{
  "dataset": "synthesized solo parts of chorales (CocoChorales)",
  "qk_norm": false,
  "layer_scale_init": 0.1,
  "width": 192
}
Rows from block 3 of a small sound classifier, named by matrix and row number. Rows with one number belong to one neuron. Each number is 500 + 40 x the weight over its row's rms, rounded and kept within 0 to 999. All counts start at 0. Numbers have three digits each.
Before each neuron's rows are labels from the 100 clips, of 14848, where the neuron reaches its highest value: "lies over" is the class under the peak. Only what is clearly more common there than usual is listed. The data: synthesized solo parts of chorales (CocoChorales).
# fc1: MLP up (model.blocks.3.mlp.fc1.weight, 768x192), inputs 117-155
# fc2: MLP down (model.blocks.3.mlp.fc2.weight, 192x768, transposed), outputs 117-155

lies over: B4
fc1.205:477541537505470451440577504509488408578434572488449542549496496484500500460434493525520509503512494524488450458507560
fc2.205:560531463501548449437469485476607499490516480473507515464497501517589542487592456519480462533511541519472484501519451

lies over: G4
fc1.712:504520546470497500465542477488524492560444440506420556376412513520483498488534489494476484499495473481525477462487491
fc2.712:538543521520569529460512467506520478545512599459539483594502484451444561545487465527484458484475476479536415561469498

lies over: G#3; G3
fc1.133:438481514477522489521552499523475481534475486514484480539449501471455443454471513480504530554499503482509439421507500
fc2.133:493541477464423538546431494450460539494472419514478486503476465528614496467448508471517497478483463511523536461480519

lies over: D#4; E4
fc1.335:523438424544461510473562514572465531485495592446487474501511518503492522521462578496508534498564528562500510449499515
fc2.335:499535514464495516474559516501487476505519442506509485497517476473472465568481513576539503454448437582535508484573493

lies over: A#4; D#4
fc1.459:514474548580516497499509491549534547523530547484429467508374457512453503538464510464501502482534501488510518465539515
fc2.459:494479549477506462539450523409455537517460440515575494492510502558517523403485511402515404463537557405490502448516520

lies over: E5
fc1.341:468476496537543411403510506509518439491503537470476462511478505457459450542471524509474488488514486555549457496567455
fc2.341:477489476467468494520509526442448513462489539463497499516494459534491401473441521546508477460480487566484497528576541

lies over: G#5
fc1.654:506494435546539501444510503554572452398517586441486489462535531508481509500492504530487505548525499566495529478572517
fc2.654:442585522447502475504553448419394469538569519477466507619512512511474506412432453520493492463447511486622511495575513

lies over: D5; C#5
fc1.616:515431474515494430482440525513489516479444475410574395494446455435494499538507460554545565510490576557399476537498521
fc2.616:485539528526456560427527502524537450500490577480402519499481516467517500556564434580517554616463444527580434470495521

lies over: B4
fc1.267:519569495488484545356507473553482473530497463504428466503561573470510480562443525540519526487503462542496388536399483
fc2.267:517524457477501560606526531553459514464479439488458473505483483522458446487493542465494520532488498515595553471520493

lies over: F5
fc1.78:534475540503496533518526538535467482526516508553456538494430526480477477483518493482488543483505521507515423520574431
fc2.78:505484574476477480477502503456441469523487458502531493623481512478448492503491488453504485518456585526534514535573560

lies over: A5; G#5
fc1.354:468477503475494473508556477568501507446482546426454469462519490478526512548487548485475483575488416553508533495493461
fc2.354:471511521451436493535511522471498534521543467554526462548493504427449529536463487483515535511475538521573523496491508

lies over: F#5; G5
fc1.743:433580526518551568456432516522461472418450563557526365469505503479531522501514524509501438578507525531487514479492474
fc2.743:512510485468515562561464511452436503495499450490474451501477498513565574531477525455553495378498458470483527510458463

lies over: A4; G#4
fc1.244:540492456540496433436355463558476512547504476406531518441530506455524454519541533490419489522563498481395536463562585
fc2.244:473496503481414393478498510433484521485502439479581493467505515500554448498562506480495496517500543464479496482505483

lies over: D5
fc1.218:467369488523416518531533531534544496472430488506520513531461495563470539562499494531545522490459487492527518444603549
fc2.218:494542575507539548519492493496441514522491535551520480548524473478435514473445508476459482490513453428564517517395525

lies over: B4
fc1.588:492472550486453509371498470477512460526465461548398524546482477545496452501447493504495496501525474515460492433563530
fc2.588:551524480470454506513520537438507490516504438488497499493532511516501456550515489565513594514511442549546514476534438

lies over: A#3
fc1.361:514452500558493530505486510583495516462474550429506381389489511503492491511478540475538523509505546557458504466491475
fc2.361:519467529491513464496492513536553436478453450520497515495480529505513473398421528450535540532528487463452494499525486

lies over: A#3
fc1.151:473481434503483548520552430526482537474480529531546416442522470464531409500483513468526492464486510605463437489492437
fc2.151:491502495494484467434499514437538515540468453508560490503505504495599475529504511444406438549540522481442477540529452

lies over: E4
fc1.602:448471504539520502526541497551456530485466488487551374441491495434509534505470538486499449541527537498480482465435427
fc2.602:510550468490453524515526494483469496460477533529413534433458507556552422375460522454558516491539442515461503521526504

lies over: F5; D#5
fc1.427:458487499491467466466529550515485450526520536471430502401510540493475497480539538458454456504527528606554454463495412
fc2.427:542562568480558495520524483482447439564458488535492474616531559517434506448468514466469483497497500514480512510524573

lies over: F5
fc1.239:521462535515475473464472542505474472543453469482435458419455588498495475542490556499455444522570509584415430486484420
fc2.239:541476512539481535508511506599531456537514487565487518463487468459468474526506498523537573481505506467535464497516489

lies over: B3; A#3
fc1.77:478441549546501514408502523552528387515458524458539438478462487480482521492554509432517472536500555510444485428509493
fc2.77:515520523519566520500542517546562447461460586555526471501507513445509473479472497534595528388493447502438444476509467

lies over: A#5
fc1.48:554461523535553464483446520490536499519541516463522530469522565468533481529472541496464431455593513590443458464484497
fc2.48:523519481460542556531534504498531515494507432494409483419435473540503532445499521436560475471505450479561557493442480

lies over: C#4
fc1.728:504526416584486480556534496509548539456493485505548430426515522492560523532520495488507443548464493614445521480511455
fc2.728:499520490547482510453490511406457452516506561526465507527493468513510547587478525590537518451479490486528464471575472

lies over: F#5
fc1.311:475479516550547497431477473479475487500418561469488447532469535469502519549510557509475435538517476599486536485422530
fc2.311:477497446482469539514534492430451469539537445538488510599470460558527548511491441421565457411454511421557489487505484

lies over: G#4
fc1.593:467453522571490462443481522571465444485460517457546418487453515499475478534514516474534453505510465522416504417479454
fc2.593:483487490499524553509517506495546506466553495511580478411503482500461480521466473465536414435485437529439561534465480

lies over: F#5
fc1.98:492478545559542519448534474549510444483472546546448388516503514415498545526498530493479537526499415556434507421487468
fc2.98:441522588488463448526530493438446499516501555516496470595509500462414579510445457504488588508466522491550529453521488

lies over: E4
fc1.298:439477448535517477534497525546490541482443472481559389452497500460527559502459494495459436553500547496500464470429451
fc2.298:531530483487430511476510510451450513492493465527428483426474503526578408446501538487546533529529460536422505510535518

lies over: C#5
fc1.172:471530425540485472471518497543510455541479502472480443560468463472445505548563522555584501496552514535508436443527540
fc2.172:506529601485455551598508518412502531498468527513523496550498480530553585503435461493557465498491471408513493505428509

lies over: E5; F5
fc1.632:492491552529500458440489529519478521543516540468492512379431504447507478493513552489491406466532520567539428402562447
fc2.632:560555471531460532583466497468512494469508426522502474506491484474552508464414513522587525506509508463523457500541502

lies over: A#3
fc1.715:523448515577502425522526462480531479541551540503444447427435466430453461486504517495528525480465470549505556543489471
fc2.715:502499662464491485450489481441444466544499469494443484531471513512497520351469469432542443481489494475494506511519530

lies over: E4
fc1.29:453425465561502457541526506566517530519428583503546512470502479443508482534527559469496484505520536610442522386515466
fc2.29:556502479515546464492513498554518472449448513542557514527537453482551500465516532554468500507504466589501472555542464

lies over: D#4; E4
fc1.168:488489343534496557521466473519496531509490498482562485448512506533494483534470522495503488572513535538543457478485448
fc2.168:430529588508471483518517543384443431571483515542459498509468483456528499499422484539516519536462532493534454478534512

lies over: B3; C4
fc1.409:504568453504543515505504523547489414502555525480501524450468488551468408493535484461531471502523483513530453469514432
fc2.409:529467447514536487591531495520491511492523453479540490472494486545517499528471507414550456469499479493475528487448478

lies over: G#3
fc1.383:537530562481556507487529480572533442514569507479453496443499548534458447395444494488519517494540495494469522485493551
fc2.383:460488487434475466482486496475465487462517464544560492448551483510517487394608504455472576563556549480449536485571504

lies over: A5
fc1.216:505387529519513451474493498528529528458477479455501518428498497522495518509491553502499412531519450538436520492489516
fc2.216:455474557472461421416535515504462495531472479490563456570497462438470464487502447503465539543478568554529443526553522

lies over: D5; D#5
fc1.96:467452422486456513430524531503536520561487476488435481490525504481456471477575478563546510524497489545491478469442513
fc2.96:536516436506549512560508506539531547494513523504605511459519502523463516487491507414406396438546482500469480492472490

lies over: A5
fc1.691:523409550509512484456495466512548485491535474486471499395510511487456524476491531499503428553565459558501468497467482
fc2.691:480454580431512454461496512504510537496463446521572506539518480495460448463499424484386487577493582504501450475552495

lies over: B4
fc1.199:474556511491573532445480498529526494522553496477509457507508517472490469526452538542506490527515522565551466473535441
fc2.199:535526376453469586600501454487477510459486461526500540493502512462476519516550534496504506441517487510569512500456509

lies over: G#3
fc1.264:519420373515512544510477559567480521439473500505397514518451565522506564597467532549584495483522478535497482495482493
fc2.264:499499555517522546545467473507499532532490535493508506536546489480409575455491506449421502471494499426497557544399525

lies over: F#4; G4
fc1.630:456461547473547457452549579534524437449420560471515525491482500497521538538505485490445540464497502507461432457523456
fc2.630:454479542506463515519501489448513525523515511458490456530499487508465488489478479534481528474478534465524522491466508

lies over: A4; G#4
fc1.127:495499530534554439463448518496490486533491544493524505400566492500492493521492501479459515471507488563440582510506467
fc2.127:507483499519465503555536506542518486464481387509474502529510477471514508496431516463569468497470464492423503479484538

lies over: G4
fc1.451:436473478560476506493498476565575446454498507439450479475500485539541436532525506551509503479488374510531551460555474
fc2.451:512461511507515458448550519509561472460450510487496437565506488485534608461544457480558442495433497508469454519445489

lies over: A#4; D#4
fc1.650:518527462529517465425400525532525549567501411455520485421519539501482486545543522528505394490528560511545489544445468
fc2.650:470530464528450465503465484442472512460452401512523522420535473469534495522526567529504497448490549495453543476525490

lies over: F5
fc1.410:474467475546474453469543546533480438560474532470507407528458469439458510515507523502483551531498513504490478445544453
fc2.410:536487461470585478533504510486505513469510503485552484407517515514472503538557471417520463488483452566417565511494486

lies over: G4; F#4
fc1.359:504420505540507474522456531508476518468441554456569420482522478468439538568469533522507581503551534602466475517496479
fc2.359:472483539492489487397480525490497461497466580487477500522492509505523481479494519542478527621494462527465474462573526

lies over: G#5; D5
fc1.484:494504532537520445482587544524559481492531561418507476466452491572525539479507485504588466511511469498492494416557542
fc2.484:515529539435547516447538474439412500491444495536517495589530531507503512492404521504594457448500499505552472554502525

lies over: G#4; G4
fc1.103:468495491533478570431484489557555442457500449495486493517487531516436483476514497466587454497489452502477542453479506
fc2.103:518422536466462446445500500437456483497440503512484478564452509521585525470509431442507445481507469501475447494504514

lies over: E4
fc1.454:468512434532516476454541528527486468571486537455487435467559501476511470533488521585444501517530511555433483481515489
fc2.454:523511446539448570430500531514402476494519542489499496543471484527508470475528485453495466444510520541520443492515460

lies over: G4
fc1.464:483405530524473456446516499551440465519444515459509486533503526433487460569485534525481569513542454508438472436486509
fc2.464:466498518495376458500486451422435562554524513520517525473486528494454517551515487540507438498522584495526564475436517

lies over: A#4
fc1.84:515398500491466478452518547544537506490498613464409455494526472502493526529468507457487552491567461548447457475560477
fc2.84:472548568523515504474545530482548480495470533478460468563494441552578564548484423549521490541451487450542468469445498

lies over: D#5
fc1.575:486485529527438438422506505559489472442513535413555424473462501496555542537525537540570492519521478543438504478488532
fc2.575:488525516505434519559514528460511573446475501533448504487486473492469503406476466478509473462488516447505548503443524

lies over: F4; E4
fc1.240:495451448498476474496449466555555545560590560481493548458510502516479510555502515481482485452503539580538510387480493
fc2.240:537475475521548542535523480452503501535513498504591500471503494556474442458475454424546418436481493488461551489439493

lies over: F#4; F4
fc1.525:525423520491454429488439575479496514491424473453511452472487448443437463538508482505508557489476565548461491499499516
fc2.525:493496529493491558475547513438529436522531607485448503543490550478499562542500434568554542535470521469598474469466470

lies over: A#4
fc1.417:521510442551502483451543409588480545509493602486498457466534507502515443518474509530498460484521521572493454442491578
fc2.417:556511482486463529468523514563457519441523457522446488529521553474410555515524510463536557449531481483503534540398478

lies over: F4
fc1.642:420486428494500497476541551522531496465489543431464514399476472486459403535531517528557450507540469580527490480481554
fc2.642:494538521513558501511495502499537467565511489562563474464521517443530534511474487476536509488466454421529492465470466

lies over: F4; F5
fc1.337:504535533516507541409490523519480437505525477542473528448491554423487459498532526490456531510546536526569387532497426
fc2.337:491508582452539468519517551412498500539538535498571517619496486475475528485425447428525494459462531454505485511544563

lies over: F5; F#5
fc1.684:526506487528531443507543538611503462527485507523494410530460521439462479524515557466481540541536538538460487480524452
fc2.684:487451529460538464517544503500520509487518549473597489554535497513438449413491469485467499419484534496470505517555502

lies over: D#4
fc1.489:500494419486483546446463527570546558463488587501520444442456478466504525534500521462538497484516461591457492438506448
fc2.489:512554489528452533498488491485518530529571530522492516472450449521428500497496489531521510449503522362577554535443539

lies over: F4; F#4
fc1.482:532506534543520452472448509516553551486447498515505561479526509515480529517489521556470508520512528503558467468495445
fc2.482:495552515527549584436485500553572536455504449520460520381511474498487454483506515533512528497515520521469523498498505

lies over: G4
fc1.35:463376516554491461465518453543435513477445499457501477491564511395508477576540523510482519555487524522479499480489510
fc2.35:446548499442410470498519507417494543520543497471515461469469505479506538514527445509558461479486485486535574486465475

lies over: D#4; D4
fc1.303:488537454540532508506582526558549487541556518451515449473502535440513471498530537513480528550505532555533500421487519
fc2.303:472528475486466513526483487439485537421488546499503522510489454492540506441412486475597469473510458509474538527498484

lies over: A#5; G5
fc1.117:451442468541479473429521523528438529557482520457468426477527524518519485565501518526479474539532526606463441443536494
fc2.117:505505505483433469551429525479447457502525503493505500538508479534531565482500512482514483568533488496598518465539492

lies over: E5; F5
fc1.373:444436528562582474481470524564515557455459528424544484418538513420541531536473518509499451511514496534482509420464488
fc2.373:450493549480485535474517503377437493468476482520454506487467488507504506507514487500494543564480475500496574546529499

lies over: A5; D#4
fc1.105:452477497483562438501531537557549544496529571514543490459486464488468517544466492543544498470561523594500534445485515
fc2.105:522536493525570521561507497544582520473501515532486488523510497541568508529437553511453506466492465455495521455539445

lies over: A#3
fc1.592:490502457527506395434518539528472514502460536440470430381522542391494446514490567537504477527510496600485532427510450
fc2.592:510491445510506512514479489543526478464477528486463494500511518529410530475516515462504521565521493440588460496526492

lies over: G5
fc1.39:503466508563560508532548453513540487468494606543430453507485500429473534544501549513467496490538456563448522443516532
fc2.39:459484577493423529483509531504519457503496510494470463557513490474481565568521458535575614531474468510496471467487485

lies over: B3
fc1.90:499474504582541513450518505543499505536512496436481522462463485462531467559484528519537484472527537617481507467482449
fc2.90:507474497482454586454440480356411488537497497515512527508504522488512462416483431492500548515536487485523510493538504

lies over: F5
fc1.490:487473479512493551434504527490500479427498527416503385474563485465578529535522492528523485529508466533441430510525479
fc2.490:442512412526505572567518491502515502539520595499518483499517522474462507473495484495607489440466440424508531474465491

lies over: E4
fc1.350:468517476587538474542525478506525420505505543500496446463492487486500486523408560530522466583571537557484466444578473
fc2.350:521483495513421498492454508470435505548506414494462459481487502507581470596467522483463528584494513486520485467552492

lies over: C#4
fc1.346:463523398580527486498513529574560460456475545522493461411532535497485513565494509499495503466482483544457475462482533
fc2.346:574540452552521569460408518514547483452523464546495530489501477486536496502488508519520502508502482513519511480518516

lies over: G#5
fc1.620:445454491548566546393470467539569412461515571488462465391547516512493501494487496481526436532525421562497502445485527
fc2.620:467575611420509452511513477345442468511490458509538522445464458530546510451465452481516525472505491514590544503467460

lies over: A#5
fc1.443:529481454529502512516512536492476505521499514403497487468468519509556467552484531532526448506485470593364434473491464
fc2.443:544532462518513516481462506528515534485515499508496485469513482451495591571536534507462498505487476473583492501521446

lies over: A4; A#4
fc1.255:458459459519503458451499489526454504464450527443497417540549481500418363509554503504491514553491449508465492487614545
fc2.255:537470439495579581512473474512557518498523482534540503490529529503442428506479531495489442427502417460494528521454489

lies over: B4; A#4
fc1.724:472435511522486537493479504546476590545513549472486492514534552524511450521478518533547446504533528534426451459499460
fc2.724:509498477506448498553482522489493494490465441556441494548502480459567456557495544552477531472508487548604496480532504

lies over: B4
fc1.392:418481451500548500504491525558518473493430546463426515443535546469492458617511525465528488484566482582512488504546433
fc2.392:478533536479452543539501504504464513512515473568491526574554499405467484514489488503527561536420517521530532513453532

lies over: A4; A#4
fc1.570:486501542505498507491583509506518488558509556447447488461394427534511519474460513487490474496501473482472510447566584
fc2.570:558486432485589500518507495512509543427485444548487472514514534551544536480443512473505396481497495528480559508503438

lies over: C#5
fc1.598:480462462510469532526529567481526514474451551526497479548486539515455542550501532519561501509527509547533487470506536
fc2.598:470557614497452544460474435458396527556451565487529506479548477443429480523501508517472518494469508459544449513447497

lies over: silence
fc1.385:505506506517459534335497500603500442561484563460449451507555547453484450542470506549524562511553490530484453460445518
fc2.385:543481488463436478553483517499390515494482442486447511528509540546496505534495499441522519542509499520588580523519471

lies over: B3; silence
fc1.304:498489467538505475483508497502494464577498521484450452523556529441477488494493542494498437532562506540484460392507522
fc2.304:498431508510541468462459528544549505467495472506501508411512518501559419536469533553551526472522486574497455508544411

lies over: F4; F#4
fc1.99:500508543481454530483498496502503458537436458502501535478500527479437417491479504476526511485518550543496383473553390
fc2.99:490505545583529524507471515513562493526545494505487482451501482470451543497484509578580459444457535450454484524462505

lies over: A#5
fc1.214:446493489562473519464413498539469560574509510498436540477502459513531486542525508559457522493514515527470493478520477
fc2.214:531537510493494470519484526469509514534554490479621478539520509491460456461511501448463514452513477480419523529520494

lies over: F5
fc1.423:466442445478525379480520532591480469495483526416481458453527545552512460568508586453430446573536489576498464461513481
fc2.423:572402570401508477496457421523425506538451414508501549528481508562493536413508508421493423477529520539496584538417458

lies over: D5
fc1.300:540424386460430470494518562501528536477445485467494449453435493530554520552536486501567566480484524508506462498540528
fc2.300:556546530527521569520506486460459482570505605503499501559498522453442568506506487499497502456527460417562513521438545

lies over: A5
fc1.557:506454490530520454504496545542547507498476596441524467444525515459548515504450586508477481481570469600484487462498551
fc2.557:542519513480490460529479492565521486476524487521542493539491471504528512423444524474550426495482456606531517475510481

lies over: A#5; E4
fc1.166:471493457536534490428529500501510520510462580513410444445559533493451483519522527488456471556548484603444472408513508
fc2.166:542569478522402484428507488497476447559510496461525488457479520520483529567550432424482458531541488535571526455497518

lies over: A4
fc1.414:449489513528514456441552483529493488463472509434499423515542450497486442489563478448455526488462461479450458498600538
fc2.414:528467443471530559450458499453535547509517524509488502516478528538481461527518485461501423453497489402495537515444512

lies over: C#5; C5
fc1.638:474445447537510458474489524524465465517509533486495465536481522506495540564585530538573478526520540594493541453471471
fc2.638:494492529508534506555515501499441464543477568510544501459504465497433559455570504548590487460477484446472509521472493

lies over: G#4; A4
fc1.653:422462527526485454390558550543524368475484517495439448454461538516538497491540560466491520514601464554482474499485511
fc2.653:531540523494525560475505475524551437503473549559396496547457512495525502545514473523581481517518450526579449488458492

lies over: D#5
fc1.493:476463461540519475433496548500551498472489546515544497453490500552519502556528488526513497501494507494509482411470476
fc2.493:545506584520569508502462478570500528544502456465509500424506514488542470464410506471491517438541497535471493515513498

lies over: A#5
fc1.179:525455558506497491385514478541591476594516517499436538414461474517498498527573506491514468453530539538490521442491466
fc2.179:518510474505501434569561500516427472500482506488588529488513476475477428434493467461562492487480504589426454515533508

lies over: silence
fc1.284:457468460555530441460489498494513498474546508477459430408571560479567481554536537506537442496556496548539529464475515
fc2.284:551530506529482452503537542509548525504501461513474487496470523490503473572539527510429515505521510539516504477481540

lies over: E5
fc1.466:493456534500406477449471486481516496527455447517477532426432490489466496521517490495481500483486496513478465497556417
fc2.466:523491553526482498502486533532436439512479500521504518538474492451475526540533507538527501508489489502521476527546559

lies over: G#5; A5
fc1.432:478493534552558528461511500500490492539455560447522462506490526482515459516449527492475462509499435549503494464522517
fc2.432:501521450495500584559472483514474522456501502524410492455493505504493599562512520558503524460505448451634514504423480

lies over: A4; G#4
fc1.153:509479516591481450473509506517527534550547508432498399455517481497481484483535527543503422555496508542469554481535520
fc2.153:501538565504477483532483547404518508540496474483471509519501457543504634516433510512576458412503451420587435518508484

lies over: G#3
fc1.21:470528431524520550354403510563521393418435553451464522511534530555565468484483496494516504511510430501447403478554454
fc2.21:505464536446557433474533502443513457587498550506561460526531464438528581459457521528537549498483452505480475489520473

lies over: B3; C4
fc1.8:489515461569536448489494528560505474522547472524504503506450524524482392545527494452501469486526521536518487475466418
fc2.8:544466445515537449610490499515522501493519459513528502432483493545535514489450473424596454428504429492446534477447452

lies over: A4; G#4
fc1.106:448486520552486481395592514538512419505489548505402454488456497536518500491545531438479474524581428535486488490529541
fc2.106:483526526487517553469530484484544486515491533525411469590457504564527531546448442489549421473495457502556487437438527

lies over: A5; silence
fc1.196:509468536528542521479494538562573552451487563448534497482450488416487444504477553539520467501566533524483482497541569
fc2.196:481463467504542517475539471496477490532484485499459501528522512418500448517569510500523532450473504526472456557509556

lies over: C#5; D5
fc1.388:486496497515513502430486541564517483518534548477483510483496523471467481546526544493548515498548480558510539396464444
fc2.388:495497517515412512476478494565488490455496470519521489460487529532569469476475478529561435507493501546499517471522518

lies over: silence
fc1.434:492475483598487502488520509472472427498521569474469530413510456434477479538471472552571520533516422536507485424498470
fc2.434:522517477530498566547490527594541551421592476577426489458503482526459493481483506537516579518492440469476518537470476

lies over: F4; F#4
fc1.568:481511515474467500492498528495494473495435489516519520492524496507419391498502500472522506469499555541473393529551433
fc2.568:498464517567537528545524539476538475529535527513515480561500483467453576469438510563601486441464551457481496534492505

lies over: D5
fc1.514:506466498568493477433572517512451514468496512512482419499509524500545499541538532473489494484574510560473442475573527
fc2.514:560494458546487519539473508510481515510530494486497539497500464570490534512484498497500404416516523489489557490418471

lies over: D5; D#5
fc1.293:520463427481459460553527539489534469559444525473481430506438496539523536486530468483523516526499493525517469485491518
fc2.293:542534508564564529540515473518464508572522598480584517527539538432440548541520495506489488407504451437492488517432482

lies over: G5
fc1.529:526480514494493470504532488534444424558475514465504387508469505452441499500493528483451574520547507526493450497554468
fc2.529:499499497477513497460500499546463542458486428460576529465558506486449458495499481467451489471517528574470497518509514

lies over: F4; F#4
fc1.402:528486527476466449473490441479580503544529482433511564457502525564440466485442509545525445485521556549481467459534433
fc2.402:563524451568523542514445467503513489555555499452519510460510521528443527549525553514583397435504457456478528490406453